{
  "depths": [2, 2, 7, 2],
  "expansion": 4,
  "projector_hidden_layers": 1,
  "max_precond_dim": 1536,
  "one_sided": true,
  "max_grad_norm": 1.0,
  "final_lr_fraction": 0.01
}
Rows from block 5, named by matrix and row number. Each number is 128 + 32 x the weight over its row's rms, rounded and kept within 0 to 255. All counts start at 0. After the name is the row's rms in percent of the matrix's.
# convs2: project pointwise conv (model.blocks.5.convs.2.weight, 48x192x1x1), inputs 0-95
convs2.0 093 [160 107 197 137  92  92 108 145 101 105 135 146 144 124 107  98 108 123 139  87  90 158 133 152 156 171 131 109 165 143  66 142  60  61 132 114 198  82 137 165 104  94  93  85 137 118 186 113 149 121 161 104 165 140 108 178 151  86 145 116 152 137 132 107  65  87 127 149 124  83 138 118  62 150 116 120  83 126 136 134 153  45 153 152 133 174 120 193 132 141  84 101 123 153 137 142]
convs2.1 106 [148 106 112  86  93 119 146 118  99 142 142 113 149 179 146 165 106  97 145 130 151  98 137 156 140 208 115  77 126 132 144 143 134  95 141 156  68 131 194 220  88 143 153  93 184 118 122  85 106 168  94 147 102 145 136 125 123 175  87 160  78 110 142 148  94 115 196 119 124 176 174 115 144 182 161 118 149 115 184 117 123 124 148 127  63 147  60 109 166 166 155 127 171 168 175 135]
convs2.2 103 [106 178 118 103 157  70 106 128 166 156 156 206 135 139  94 134 142 168 129 169  95 102 157 112 152 167 146 198 150 113 178  57  81 135 158 146  55 170  93 172 106 161 123 144 108 124  90 132  92  95  86  85 117 171 126 129 148 131 116  91 104 145  94  94 129 171  60 121  87  96 151  92 167  90 111  75 119 163 152 126 108  94 149 149 129 100 154 131 128 100 113  85 176  82 188 154]
convs2.3 095 [121 101 141 112 160 128 101 145 104  47 153 157 139 154 125  67 148 120 169 128 130 158 111 148 140 161 112 107 135 191  83 175 118  95 110 154  87 116  83 120  92  96 112 133 137 107 158 102 122  72 137 123 169 117 122 177 137 162  88 136 169 147  78 116 107 115 110 152 134  79 139  85 144 135 133 139 145 122 129 124 169  54 142 110  71 114  78 120 180 140 130 142 165 132 148 142]
convs2.4 104 [170 119 155 123 102 129 143 138 132 139 110 174 130 118 154 146 130 162 106 165 118 116 112 104  96 159 134 143 143 138 111 163 161 111 151 152  98 169 117 164 171 171 127 147 109 144 118 103 116 164  99 122  62 153 135 107  95 109 222 104 127 151 155 179 167 158 139 153 176 100 132  77  82 140 166  90 167 121 118 201  89 125 123  86 171 134  75 108  81 132 119  88 172 159 136 140]
convs2.5 123 [111 161  91 109 112  93 106 170 147 145 111 182 184 173 115 134  99 111 163  96 141 102 158  95 133 134 144  98 150 148 126  96  85 107 132 184 125 135 101  66  76 118 132 165 150 172 122 112  85  82  95 118 137  98  87 147 204 139 171 130 143 124 106  50 130 150  90 113 133 115 126 110  99 107 146  99  80 100 111  90 121 105 135 165 155  95 131  91 159 109 119  95 137 104 162 122]
convs2.6 093 [ 94 161 123  89 129  73 177 119 144 155 182 165 134  82 120 169 118 193  90 164 102 154  83 104 183  97 117 120 209 111 133 144 154 138 144 122  83 126  97 192  84 156 118 113  90 110  65 170 158 123 101 122 128 152  91  39 100  98 134 148 201 149 138 137 127 133 125 111 105 171 192  88 120 101 105 157 136 174 183 130 149 162  89  84 129 144 152 166  81 151 119 126 188 172 153 117]
convs2.7 089 [ 97 153  73  83 191 103 157 173  10 134 188 133 139 128  84 115 126 123 113 144 137 108 119 146 175 145 173 145 161 157 126 134  62 179 140 197 146 112 131 158 121 141  62 109 149  83 122 176 167 118  72  77 210 135 125 111 102  80  50 187 181 182 127 117  56  84 115 106 102 112 168  83 108 124 137 132 109 137 172 102 140 109  95 112 102 139 131 140 137 123  77  92 144  80 194 180]
convs2.8 103 [152 108  48 116 101 134 179  94 137 147 124 140 146  98 136 153 194 151 151 168 120 162 113 133 128 105 144 179 148 121 116 131 111 154 195  86 112 150 132  79 102 151 142 116 129 140 114 156 129 107 145  92 205 163 154 136  95  85 118  76  77 145 112 140  65  97 127 140 127 141  92 156 148 158 149 122  98 152  99 133  99 115 174 110 129 152 158 116  50  70 193 120 205 168  82  92]
convs2.9 090 [113  75  90 149 190 128  71 110 113 119 110 134 162 163  93 142 108 170 124  86 156 144  92 154  99 150 165  83 124 191 161 165 148 197 100 136 132 108  68 106 108 122  91 136 128 116 116 117  92 130  71 172 159 112 108 122 200 138  94 174  77  95 133 113 151 158 173 161 184 148 173 117 121 132 153 141 136 150 149 123 140 130 120 127  90 131  54  81 141 164 142 104  73  62 139 130]
convs2.10 102 [ 91  80 211 122 119  76 124  48  56 100 118  77 103 134 134 125 112 148 155 163 131 117 158 189 144 152 131 118 202 193 143 108 154  96 115 110 157 133 123 147  91 102 160 128 150 168 121  66 141 128 145 164 112 131 149 100  93 194 175  76 125 122 126 100 130 114  76 143 159 113  84 125 171 149 167  99 151 107 135 156 123 112 167 141 145 132 126 135 119 125 137 159 145 179  72  80]
convs2.11 098 [128 116 137 113 234  62 142 125  82 118 131 150 161  88 103 111 120 172 157 136 143 102 174 154 156  89 153 126 149 158  66 112 119 202 143 132 117  87  80  67  63 135 173 193 202 164 109  93 142 144 118 111 112 129 116 127  79 137 124 126 143 132 112 120 192 124 131 165 113 135 146 140 146 155 163 169 145  93  95 177 123 204 167 115 142  88 133  97 100 113 121 130 142  66 136 114]
convs2.12 092 [ 98 144 161 108 125 146 116 103 186 217 136 133 123  97 133 151 133 123  96 127 149 193  93 104 163 144  82 106  69 124 150 153 109 117  93 135 129 127 143 139 218 117 163 105 107 130 121 134 101 146 132 131 116 116 131 121 161  75 127 165 131  95 127 151  99 135 170 117 143 171  80 152  51 116 119 173  72 191 155  78 147 119  91 115 116 108 153 165 142 144 143  45  80 149 109 149]
convs2.13 104 [159 102 148 146  71 130 116 155 157 118 102 178  61 169 174 117 159  88 116 179  87 107 157 148 165 130 164  76 154 113 134 108 164 184 116 139 160 124 107 100 116  94 149 187 113 118 145  63 148 157 126 158 161 113 167 116 121 146 166 131 216 171 145 167 150 101 119 154 143  77 164 130 128 186 155 107 148  54 129  88 144 107 169 141  91 126  68 102  92 134  85 153 134 146 133 148]
convs2.14 095 [130  55 200 113 206 100  99 140 108 116 129 100 135 136 137 117 162 164 108 119  95 149 126 112 121 144 114  97 193 179 108 123 129 176 120  42 140 105 145 106  92 104 106 114 126 157 194 143 151 147  71 175 186 145 109 112 120  99 100 125 184 113  93 168 125 108 179 142 126 141 138 107 108 186  88 169 114 157 160 144 182 182 149 128  88 169 134 108 105 136 176 134 164 121  36 157]
convs2.15 100 [148 119 163 117 114 100 106 131  86 121 150 152 146 144 109 115 123 179 107 105 147 104 145 132 175 144 119 101 102 178 151 131 181 120 120 147 117 125  80 144 123 105  67 172 161 108 131 115 178 172 118 107 156 137 101 132 139 124 133  93 124 142 131 121 199 147 116 177 101  68 109 143 152 109 141 122 167  77 114 165 166 185 123 147 105 180  90 114 189 121 132 171 131 137 108 101]
convs2.16 104 [105 109 162 138 126 135  97 126 152  75 117  66 118 187  99  85  65 107 146  68 139 199 148 153 127 116 155  97 113 145  56 151 125 141 112  90 132 158 197 133 127 103 142 147 133 120 172 161 145 129 138  79 126 126 141 144  83 159 114 117 150  94 103 147 181 127 121 149 144 159 169 139 120 155 105 162 122 147 134 109 166 152 134 159 114 153 136 115  97 130 163 158 117 112 109 135]
convs2.17 105 [126  46 171  78 172 100 141  81 126 184 163 145 128 142 187 129 145 102  76 169 112 165 119  91 171 144 123 139 105 149 200 136 114 213 177 140 118 135 120 142 159 143 129 148 134 138 159 102 115 147 134 124 143 202 137 121 146  77 135 129 112 100 152 164 113 133 196 150 124 132 102 107  82 123  92 192 170  86  77 120 123 144 136 111 131 147 162 127 104 157 139 164 175 133  82 120]
convs2.18 104 [199 116 126 175  44 119 112 129 127  97 139 143 160 120 160  80 129 109 158 127 144 101 170 133 126 112 117 143 115 136 143 149 194 118  88 186 166 122  98 122 144 163 153 127 174 117 176 102 139 147 181 109 145  79 133 153  72 165 186 175 121 106 157 174 154 166 119 167 146  46  51 141 149 148 172  77 184 115 141 166 103 129 131 100 113  88 130 137 116  86  99 139 117 115 141 119]
convs2.19 101 [131 126 166 115  55  84 127 144 142 191 139 129 141 103 153 193 118 130 116 142 140  93 104 142 147 150 127 116  82 149 141 146 149  98 150 144 127 122 109 172 165 145 127 165 115 148  64  98  57 201 108 116 104 122 109 135  81 136 160 142 152 160 203 193 145 187 120 129 133 170 134 178 121 168 148  75 103 151 159 114  70 114 116 159 121  79 164 137 104 130 152 115 131 121 126 118]
convs2.20 092 [138 174 113  85 111 137 154  85  74 151 153 156  84 106 104 150 125 183 125 156 131 108  88  75 173 171  43 123 101 119 169 159 107  99 117  82 108 189 220 167 102 131  72 130  76 100 120 117 114  94 135  91 130 106 152 116 117 130 146 128 101 168 106  87 139 180  87 119 143 125 134 136 153  64 127  98  99 145 158 130  89 114 105 150 115 159 178 143 160 134 107  88 137 101 126 140]
convs2.21 099 [130 109  92 115 174  92  41 149  94 179 124 120 113 112 131  61 111 152 112 133 146 124 149  85 118 101  72 138  98 164 145  97 108 132  91 116 116 114 122 157 103  96 147 152 125 140 139 132 136  83  73  91  96 109 120 192 129  78  56 160 190  56 124 120  82 107 115 127 143 166  85 113  98  98 129 187 127 150 104 154 164  83 151 172 110 145 150 136 174 115 114  61 113 104 150 164]
convs2.22 104 [135 159 153 178 109 119  79 128 154 164 100 160 187 152 151 130 121  54 150  88 110 113 151 139 159 103 180 130  34 128 132 118 102 127 109 169 173 125 114  69 148 113 163 106 131 162 143 119 142 101 120  72 166  49 107 188 156 148 122  88 145 157 147  96 104 101 117 121 110 127 173 255 161 155 116 144 128  91  75 155 138 143 125 116 113  97 107 118 142 130 112 141 132 114 156 174]
convs2.23 094 [174 202 140 143 106 159  94 109 148  99 126 159 133 122 147 138 126 109 121 101 142  76 204  98 110 158 108 145 127 149 105  77 168 127 113 116  99  95  95 133  84 135 133 199 185 157 150  43  77 164  98 118 143  80  89 124 139 130 188  99 117 152 128 170 162 119 100 157  89  56 163 201 183 172 116 106 148 102 130  65  92 101 143 112  87  96  78 111 128 128  94 150 164 129 182 118]
convs2.24 098 [159 188 152 128 142  96 106  91 107 105 139 140 182 119 150 109 119 123 137 162 132 158 153  88 154 144 115 120 107 145 144 173  86 127 137 188 101 171 147 171 117 186 143 128 136 115 145 131  54  75 191 105 116  98 170 179 131  89 101 156 100 112 109  71 102 202  56 149 139 131 150 158 142  67  91  88  58 136 129 129 122 104 109 150 133  70 135 156 131  95 145  52 103  98 167 159]
convs2.25 099 [ 94  67 160 140 116  97 109 126 129 143 111 110 158 138  71 151 109 124  99 104 185 123 110  72 157 176 154 132  89 222 202  78 153 160 118 131 103 152  83 117 145 114 137  31 154 124 141 145 100 144 163 121 222  89 105 163 188  79 114 113 134 156 131 133  59 122 129 104 130 115 133 167 142 125  76 127 115  96 135 132 161 145 126 126 143 147 136 133 173 118 141 105 123 114  85 106]
convs2.26 094 [153 188  73 136 187 105 112  93  67 119 121 176  85 167 122 128 114 138 171 121  88 133 135 156 128  52 126 122 121 113 153 146 133 131 135 141  67 131  87 115  78 139 147 157 127 167  84 108 127 116  76 145 136 117 148 169  57 121  81  64 115 103 145  88 101  70 135 140  95 143 190 131 133 126 178  97 131 143 135 100 114 152 111 128  79  31  99 117 116  75 135 182  91 141 196 109]
convs2.27 106 [123 155 130 145  82 195 164 192 140 136 144  90 115  69 104 128 146 132 106  89 154 161 119 114 119  91 119 162 148 110 122 152 134  76 141  92 152 168 187 160 209 157 140 157 121 121 114  86 143 153 148  67 122 153 120 122 144  83 124 118 113 108  95 140 125 167  91 125 161 135 155 105 117  63  94  71 151 165 119 127 112 114 114 166 101 172 167 149  90 181 130 142 121 115  65 169]
convs2.28 101 [168 165 111 140 172 112 139 122 139 134 113  92  74 110 172 115 119 114 149 123  62 137 163 132  81  77 167 164  50  89 128 138 136 189 107 127 126 160 164  90 104 122 148 145 184 140 180  78 161 157 119  93 102 122 144 100  49 160 164  78 163 128 156 103 164 125 193 117 119 133  88 128  85 224 133 165 144 141 132 125 114 186 171 150  98  66  79  84 112 132 126 167 163 113 127 140]
convs2.29 095 [ 92  80 102 119 136  88 149 134 115 154 168 135 112 125 103 137 154 180 125 157 115 141 165 129 190 147 149 102 106 113 111 127 112 138 134 151 117 144 167 109 116 145 166 120  98  86 143 135  35 111 113 111 114 121 167  97  86 133 137 129 116 162 170 201  50 132 112 142 104 124 146 106 119 186 114 136  70 134 160  97 132  56 150 185 100  97 189 194 112  99 126  77  84 150 151 104]
convs2.30 111 [ 93 120 162 148 108 140  90 130 150  89  85 120 161 132 126 129 114 147 128 105 115 117 141 114 103 173 176 106 127 125  53 139 107 140  91  60 166 117 139 143  94  41 115 212 157 132 138 118  94 149 117 140 118  93 135 181 153 110 158 182 168  99 154 132 129 148 114 126 156 159 120 152 163 179 105 119 174 180 138  97 130 113 132 186  74 135 102  92 139 174 100 138 151 103  96  76]
convs2.31 092 [153 123 140 118  72 229 163 147 129  88 130  57 149 140 162 137 170 122 149 139 109 118 102 115  98 108 132 166 113 103 111 172 146 102 152  67 192 116 156  90 163 154 149  80  85 134 171 155  93 170 199  80  98 135 124  93 128 135 175  99  89 160 124 158 122 148 154 117 167 156  82 147 130 179 100  87 189 208 151 120  61  55 139 124 144  79 108 120  82 197 140  86 165 100  58 124]
convs2.32 099 [109  85 181 174 125  71 165 126  95 161 163 131  73 139 113 179 148 131  80 160 178 146  80 118  79 117  67 140  94 166  91 137 167 148 100 126  86 132 170 122 143 154 109  72  97 129 165 132 160 151 134 104 123 154 168 116 113 111 177 130  98 162  95 156 175 146 126  77  75 170 202 148 126  93 119 169 133 118 130 114 138 217  82  97 148 105 174 149 128 110 162 125 190 145 132  87]
convs2.33 112 [186  60 136 170 116 178 105 116 126 162 103  81  76 188 184 162 126  50  73  92  96 130 168 121 140 124 124  94  90 130 167  37 181  82 145 124 167 144 149  99 145 135 161  94 129 106 142 130 151 122 125 134 165 115 131 175 156 153 115  78 105 118 115 149 152 111 113 141 171 133 108 194 157 154 116 166 158  92  80  75 162 183 159 128 188 124 117 113 104 125 136 160 114 139  90  98]
convs2.34 104 [110  44 154  72 143 139 138 188 149 191 140 138  76 130 140 112 106 136 122 145 137 122 159 144 188 133 148 132 192 119 107 151 173 147 177 123 100  93 145 105 144 143 157  85 141 105 121  67 197 153  59 172 147 164 127 119  86 149 166 108  91 141 141  91 133 160 105  95 125 111 148 118  92 112 176 146 144  90 102 157 120 157 116 113 166 123 122 127 117 112 163 198 206 187 108 120]
convs2.35 111 [141 169 141 162  97 166 142 104  53 114 123 118 159 163  44 107 120  81 159 107 164 119 108 146  94 131 131  83 139 156 133 133 150 121 123 162 147 143 114 121 107 117  72 157 141 141 146 165 125 171 139 109 172  82  81 142 110 153 177 128 118 164  64 136 209 124 131  86 120  98 180 160 164 126 128  67 135 148 196  89 113 135 103 143 141  99 118 132 109 152 101 127 150 118 165 139]
convs2.36 098 [160  85 210 134 125  87 104  53 148  74 112 100  85  82 213  71  78 134 110 186  86 156 125 128 134 123  96 125 155 146 176 122 174 136 121  83 138 138 137 146 123 143 161  92 123  92 156 120 136 170 161 179  82 168 174 145  96 130 172 116 131 124 179 174 185 141 163 135 109 131 155 124 141 138 113 147 177 143 113 155 151 172 133  74 178 141 137 129 119 158 126 168 191 167  98  97]
convs2.37 107 [185 121 159 133 141 145 131  84 124 117 149 177  90 148 173  89 134 119  68 159 110 204 102  80 144 197 118 143 105 139 119  82 149 130 106 100  90 109  96  92 121 142 172 164 124 108 107  74 154 128 169 100 106 139 167 189  76  43 140  65 206  89  89 104 123 137 140 177 141 107 180 160 115 125  66 200 125 107 118  87 201 151 127 134 141 123 129 164 151 133 157 100 156 181 114 139]
convs2.38 102 [ 77  82 154  81 135 214  86 112 164  48 119 105 115 176 120 104 120 143 149 142 136 129 127  78 115 155 145 116 144 146  99 152 120 147 147  87 158  99  72 144  74 115 147 162 139 155  89 144 105 136 105 115 121 147 159 133  86 115 153 128 179 102 135 106  77 104 133 143 172 145 155  95  92 136 134 193 170 168 182 132 160 141 142 156 127 155 110 135 111 180 124  93 199 120  73  87]
convs2.39 090 [148  97 147 125 191  27  92 168  93 175 145 128 138  81 173 122 139 135 121 150 132 132  86  81 174 124 143 160 109 145 143  75 146 249 127 128  85 130  93 139 108 117  96 100  84  96  85 148 146 121 140  88 103 141 131 141  67  89 124 149 206 114 155 154 158 165 140  99  65 124 109  99 127  93 108 141 119 132  91 169 128 160  99 110 132 144 127 164 153 148  54  66 119 110 130 140]
convs2.40 100 [125 121 217 123 146 114 133 122 141  67  85 136 140 135 173  99  34  99 126 140 139 135 148  99 145 121 152 135 144  73 138 135 113 132 114 120 140 166 131 178 104 173 155  91 176 159 127 145 113 135 132 197 108 148 150 109 139 122 157 116 152 109 151 136 122 108 162 169 125 159  81 121 150 113  81 130 161 127 102 157 118 183 162 108 146  69 107  83  85 164 148 147 154 133 203 122]
convs2.41 103 [ 89 117 174 168  82  94  98 113 106 126 112  85 160 194  71 118 137  93 126 114 137 121 163 126 125 149 190  94 142 160  96 123 139  95 114 117 208 144 155 103 108 111 123 171 122 192 174 143 139 128 103 199 159 112 117 189  90 119 128 172 156 127 128 134 119 135 110 129 175 143  83  76 148 121  97  68  89 144 103  91 135 139 129 117  98  85 137  91 135 143 114 108  55  99 191  82]
convs2.42 098 [166 124 152  84 125 146 152 140 140 148 160 147 134 154 121 170 145  89  98 120 112  85 111  91 137 148 138 113 151 138 152 123 109 164  95 132 105 142 147 179  73 109 103 112  68 118 154 108 113 167 155 103 140 113  90  92 210  62 151 116  99 163 197 146 155 147 143  91 115 157 131 149  85 110 124 115 183 121 148 137  91 161 138 166 148 123 133 139 142 122 112  84 100  76  84 207]
convs2.43 096 [149  89  79 114 116 133  71 174 152 100  93 108  53 101 160 105  89 160 139 116  87 186 181 153  91  90 132  95  84 128 104  66 140 104 117  32  99 144 157 145 125 105 162 139 162 176 123  70  74  66  74 157 136 181 173 170 153 175 104 125 172  86 115 153 129 127 151 147 148 106 140 186 141 153 142 176 183  71  68 132 181  78 171 185 127 142 160 105 167 139 130 132 129  75  83 152]
convs2.44 096 [ 42  79 180 143  81 113 184  93 110 173 119 108 125 120 157 151 139  82  77 167 166 160 125 115 144 190  97 166  89 139 145 216 171  72 184  54 157 123 120 172 119 154  87 110  84 137 131 101 102 144 139 121 147 152 144 139 144  98 116 124  56  93 160 188  76 104 102  76 187 150 121 127  74  63 113 112 109 119 165 100 139 135 125 110 163 160 152 166 101 174 159 116 118 144  74  99]
convs2.45 098 [142 132  91 102 109 100 123  96 109 134 117 206 204 221 166 128  58 140 161 132 154 103 160 126 188 153 181 116 157 143  81  97  92 158 123 160 121 136 109 146  95 141  99 100 136 139  73  99 132 100  75  89 104 138 128  91 206 118 138 127  73 102  97  53 107  98  90 122 138 157 137 125 161 111 100  60 116  94 145 146  88 194 142 172 151 125 110 104 166  93 125 162 114 127 167 114]
convs2.46 096 [119 136  85  93  90  90 112 127  56 136 109 152 155 130 143  89  80 176 126 200 130 129 177 119 146 154 140 109 139 109  85 134 128  94 133 133 159  94 108  61 146 131 183  77 125 178 116 129 113 138 145 122 127 155 152 100  88 139 171 134 130  98 132 107 141  91 124 164 109 111 130 146 164 110 117  56  86  55 123  75 108 157 188 153 115 143 127 146 119 124 112 169 145 167 137 158]
convs2.47 091 [177 154  85  89  43 163  93 127 137 117 151 129  88  89 160 141 189 103 148 122 157 140 146  92 157 145  95 145 160  61 112 118 134 102 179  41 141 116  94 134 141 184 182 124 121 120 133 156 114  50 135 134 129 130 170 150 124 103 188  82 121 159 192  88 100 163  87 132 164 100 140 151 144 142 122  79 134 152 149 158  55 100 140 176 140 156 103 129 108  76 118 136 163 174 103 127]