Weights of a small self-supervised image encoder.
Model: 32-pixel images, arch mobilenet_v2, norm batchnorm, activation relu6, depths [2, 2, 7, 2], widths [16, 24, 48, 80].
Data: 50862 training examples, 33.7 epochs.
Rows from block 9, named by matrix and row number. Each number is 500 + 40 x the weight over the matrix's rms, rounded and kept within 0 to 999. All counts start at 0. Numbers have three digits each.
# convs2: project pointwise conv (model.blocks.9.convs.2.weight, 48x192x1x1), inputs 96-191
convs2.0:490487453535502498491506474517553501476474467525567526514511450483525506514513435532571511471526536463535536495493427460479475539521445536556511485500470446484490476501479538486568492446510509497544552483447519452515478513497563542490488524538492454568514472478504491473482482539526482522
convs2.1:482485514506581478491453496441516487490576479499499476529435563494540444550480502521461527540421503496407425478570535521494482526512509518530454479501474495560526442497439531493552530511461482535448547489576510489566560456498542500474553441513510534492465479501502495487528496504481607505
convs2.2:522420532499514487490553478512524425529549438492495497561523517447524425474509492554488468485498519494619454539451578461546523518492506557469464525477581500458485475514554472494462501455505475446506460441541518545466487530502429467447445478512533551508501515540570509516560596515505535496
convs2.3:507543413502455558455522469534521480455501428519531461522516437504491489582463564495505428464596552461492504480551534509540498545541605507502543460518473583518491518521520509495491441552453557447530449519498546531491527516470520512517529470527503554472509509469464485487479479513530443521
convs2.4:518482554549489473526506522569460473544521555461506489556446493519466548485600477552523489496453417465483519483560478481467472489444506552457548532485540497572523397566495493521435485565460473527522480478507496552535518534493467478528489475514541551529498518502517499516546472532463489482
convs2.5:569461572568500467519574530457441410527600545457423586568484481477499454419481461478509488572497479500436500560500564522551566475450521486531495515502562540566521448459481478540498542497444453564465484493571458568554519564480501545446484463422509478538491469524522400507526462442533535446
convs2.6:486458490488510537469467487492532465484498533544505482510516466419457549458514543503530511448496546494456522505525485435560511550476595536547511518434541459454490505551499540535505472496455513486568476502458403491501472519514575559515468445507440492476453486479490578527494529471470494526
convs2.7:539513481519522522500498509442554497469530410518478551462503494477502468494472503499375544455513529573548498521550572518496568475497520483531476555449488544457449517512510530514444491547526520471481479530513512542454533532489478512498520526408487558428526512525544527474509560458496437513
convs2.8:487488501438519517439534556502445470465491473556575455491596496454471496528481489475559488488478484469420499480448526442520441536516503505487494492518481489551489528481539508533549461524485579457556534511434495483477461550509501556566490508535516473452477565450474553495453508516545498545
convs2.9:478546511479427507499528446544531544477477493521558516527491483544477523501520527468517463506512436501466550461454436495464472450575453580488520471559480492477508526488491511459436473468504509552493493563478465447428494523468483508549540499518489469471455604463484540486492504553521544517
convs2.10:492560511506423531517488432503510612444505444500526445501503549516492502514488592482516467446505455486510482449421442525502524472529510487500395480520506449483522590564525495453494444525487518439487459505535462453479491553404535508584560410522501402478477505475512494478453473574487476527
convs2.11:478550437568474490496525561556512544500469462468470555473535477498518487492528521477554468414436444561525575520487457498408561540483500464490459547516533544422505534514470485545418542472606481372509524489493491533420503490501465501517491543552501464467483527540521501435509484545536454496
convs2.12:574471462417550495532472542492429492560557502460512507481478505533498495464479488490470485474431506529515488498573531494488543447481502485461547454513522410524510438519531439484519494540472460499539481490582487560467524496478492473471475498526483456545533525528519451465507523445520583428
convs2.13:481445508501509428461513401523426482582591470507473455502522567466555431503511537557503503435536543517470462458461519474427537527482473553507518497499462563496440482594485494563589564526561490447477510463494488504562523572456452489507424446569504576510450498536484481445529527500496505506
convs2.14:527506504513500468505484422469527478552495475482495457507499533543510499573517447453437524559461508538524510524497456580511511508469480476505448532503525510571558486516473488513453502472497430559486540468572497499551541471504517489468517483498562514500534498550510514518524438516501561476
convs2.15:528458488501437541556503541448538449460506476484495528503490585499515525494544487467441488505526477583472551537492439575464530522488523476526438482492514546562553459498553429490520547514546489508494497493517448500502583462471468457530495495467479476509491502517516497541479470444488502467
convs2.16:628430528581593422511475559378454514501587514458382528480501564482455497471461519540385551472429501561502511656497569507525554535399526525455426615444551461491436407460567501597479574449543419487460572456548506607541544545510493473448414475360499532486487469596519539566538484418465484470
convs2.17:443515532505442504510567464519526589473453480577474497542545493569519471504505499497525493495509535482502525473477464479483404476522480525536579530480514536484477502493476587479499424503470538481480508565423528457457429481436543564487495452545467510503434535460490482521422500538508474537
convs2.18:470531494544443491500509525522514546423453411503461502510467513511489536551514555558546480459472520476443516567543427533453517541510527513511402463527523527472494551590508501424512455515518544487513494487417486465467514539482498529528506450526482434500433535472508517425449498536480483506
convs2.19:459554486453485523479430459453500555503452515523500419485497536513548482470518498544447450516429497536468481589445436509477483505519477519544487507532432428570476581486517470462475432514532544541528431566468528444553529468484475464539558431445476508477507480542473440468493616470477599505
convs2.20:499565463508434514472534524517487561433512508527495506486511461510535455538509500527513494524530465440446538509520460545493475479517471466501454484570478489550508537514485524455497420518519527488463512572504518469481520476396497508577541445489499436434472506438447500468413495498570491507
convs2.21:534479491515513556533536512489519484514536467486563439482507431482541515445518494499494461462577463548471564504484544445503498508464517485507414449538524564564517493409473490513508498454475478467464447471563426550477529511476489453508522547480454587487525455548521438513520461459487503503
convs2.22:589455461534609439518523536440464467525552480491457485547427522460568510466478453514500524555467495523543451564473524510586460471449451451519453529484555446552476467493486506537523511415460438513470527479538474552506546455498524449412482558442557548544496410531482451483533464480477535463
convs2.23:440484527480520511483532482562487473491482487526491507543499493470554474586524549464553504543517474475499515522491498494489484525499493483476486462523526518493494492444504526481485449493499538509475569536453515444572470468456493483549496473506546538433557519496500517475466557515501465514
convs2.24:468475519517436437454505499476435491434560540458463484532524509505503485550471598466482419529447522441556530553530478514514532589467588548495529505499507558484475462504550474469482471504464507487582498484477562452488487530437457570558471487505505454467512571479523627440458537535532487462
convs2.25:567448568558552494526501536472549486550524543491539596500481595523548560531507422553501446544471455527500440548537522494513530499444424470494503542463551484548483423493548495464453584402473453498460496484557444516589560506548439501444477519435487443502484447537476480560515421498489497487
convs2.26:487524529468487518487559509557525507494500458530551497464477483512523472558445544489564462532566457469485526482531493550472516487551462437479532477549444543558494512474535512478473469490526479531487524518496548501488542454519469530575547474537509480428460508503463492513506485479556455504
convs2.27:553453472542524479498473543448502473577588514471503555479472513497460551498476433543501494460468532489522480488535560509467511490522455462495456499493496501484420492452533456513517549520501466456534555464520520586551567482507493502456459514486509508563519550530555507523547523475517467454
convs2.28:597447464491615430511518569508513496591536451464500555515471502469418512420442416524516518531437488535486469529555559574525511455384525406478585467448539502552507402403535482534507528474459430535473498434554513551520580470550455492408509515487556496540515462496568495550529476507477493439
convs2.29:541417463475558504459501522544520474589549417479502471515520517463459480502479490522506609462451567512511491490463517473585537488447465476543485456437515488479468435528456531574498562475523485478505490430534524536480495546558531463445468477490525542542466455505526434508534548463454499469
convs2.30:502583465468456532478500560482501523503499557523567526498459485490468560577469502524456512563512550427424497457526478539493494529519550525519525465505478537509480543466539534419527514532533507506537574572435514508501496490485460495518525482536463463500443515482508531506466586569469496510
convs2.31:448494493503506526423448459490489497454453516549548495498490444516554542483574485500473453479506457488459524518565417511485450558495524560477544476534529466483487487489442543495480455513502557508527501530437469408476441505421506499481556488536479450477530518443487509483521541548528486530
convs2.32:487445434550530458502440459473509495579570483461458497534508573507483518477487501566505511455490521468522458487509572481520562506456509500410508507428520521514515448433531477519495560460458454501496431457482476484465508515527505457498482506436521587511544474517530496498546515470434558459
convs2.33:434503485489437553399554456576511486464409549536559452575512486463510531498522494471544437547496526485488527538519492454548427564549507497524467419510439470514504527518471512476544464527460569544566510516419524430489472420473528555547594443563486513394447556431489547482473532519584503524
convs2.34:469497478480468542505439560452548498463510504550539535460542454481518528525508610497532532496535519465542520514531442518438532473499586461512466518500427423522534506558491523494531438533553498472520502498418510438514491481403511508554481465530515421462534504504512490529381489575497528514
convs2.35:521485532530519527443527529461486454579485460521513523521489512507485450505490459553463534545530497469434472539453543500578536509471405528533468617470469538578467466539505538555560532457527460535533572444530473472486565544542562494468484477456571543543514495488486469615504453461515469519
convs2.36:523570522494503441552482446464499536512507536453504535535503525474510514432539512517466478514519520550508449510516481478490492507527512463486478558479571410520512540591505451491490497511456434484446448493514549498510490471501469473455496412507521470514538516553479496466515500525484410483
convs2.37:506567448489529541487514520537509507484470536545521518479480502474441543546493455508571468485450483549553561437468479504478505467498461436509525431490442511393529515460472554424563472483530532462520496555522482426466474482461488520502512522507429460491467473509474503477468501531512430556
convs2.38:464491521496446506506534470527494568513376582503490524540493431606515571533468472458490515511460481422528513483483456503495434507540472522498517527549489476482550524438489458506507487538471502575472450541439527457434467515451495534505552505503492459520524544466503483479512504516521485502
convs2.39:444419471464513529535465469408529490491540508544510452539509490449483479512520511512505501458480463498466540486537467504508467562501532576477482454430554483492532468612496493546486467539450518471583459484509524501478513507473517540532507475464458503488466580513481508498520575533476511528
convs2.40:565442453480571559490457621488605450456554512537527494480483607510500547529497535484525510438547452498454476482593471467495502451518473457522482442483521511443501508488483534485610505488486511488561538509528461523487440541478572501459533436533420439605465483459473362563448432458481519535
convs2.41:504518507461463506433478501550550513492497548536481419527553512519528549533489480465543504503481496506503466494517446464438452535501483501544492506504503533505520490495452509523538491512502519503486540501470473515484492561422506491527543482512449441504452444471439518434480502550554489498
convs2.42:421566575469439598408525538548582535425486499644519523532505472492548478570433571538559447481564419428393507417530416497456467530533495538657471469512404567498480594525387611457594519444515532549430581603450429443557482481479568540568563505524455448416448473406367448582479492487567469595
convs2.43:451512529515498568508493555532540512473483476513536498526507508510467577578504533505531445504500457435518517452466507484503493474513465509544510496450455528482476509452514517460532464503485554493453457545487524489443483515474518474524493533542513514456514559487489518512482456518458466503
convs2.44:533479574523478457495493536413458535529532514462453553461453544541473515462530488506460443471416512537509475483505523443465497497471483470484537533474532529501423494525527466509493534507521454503506505461504555488509557562528475471508457502419528580491569499547535538450561521559483485478
convs2.45:490463522475512499424516514561471500453549497535485466556520528439470422587407555519551502502559506494480458479505478505474495559488503543480518516511458509506438481501493512511536511484533490506436531455508498469529496438465540528531453471514508472512461441446513504519499500454511474518
convs2.46:437548529492478492478526457525470535496469530517533442480506491414507504467501468508541503478484480450528507473512479547475464437528478529508523488536452448469481527492488503486444508516531496479536466540434478438521479470551514528528515502526458439475485556527477500487526576556508534519
convs2.47:557446509480566386476449478404509413543570455440453556505468493413483471458461469551415570500415498514500493582562639548500505480387539505471474625433472512530457466473548446531464579501447372519496504428576499583590559485601443470471508547399604581557568477593541496554632619476442522421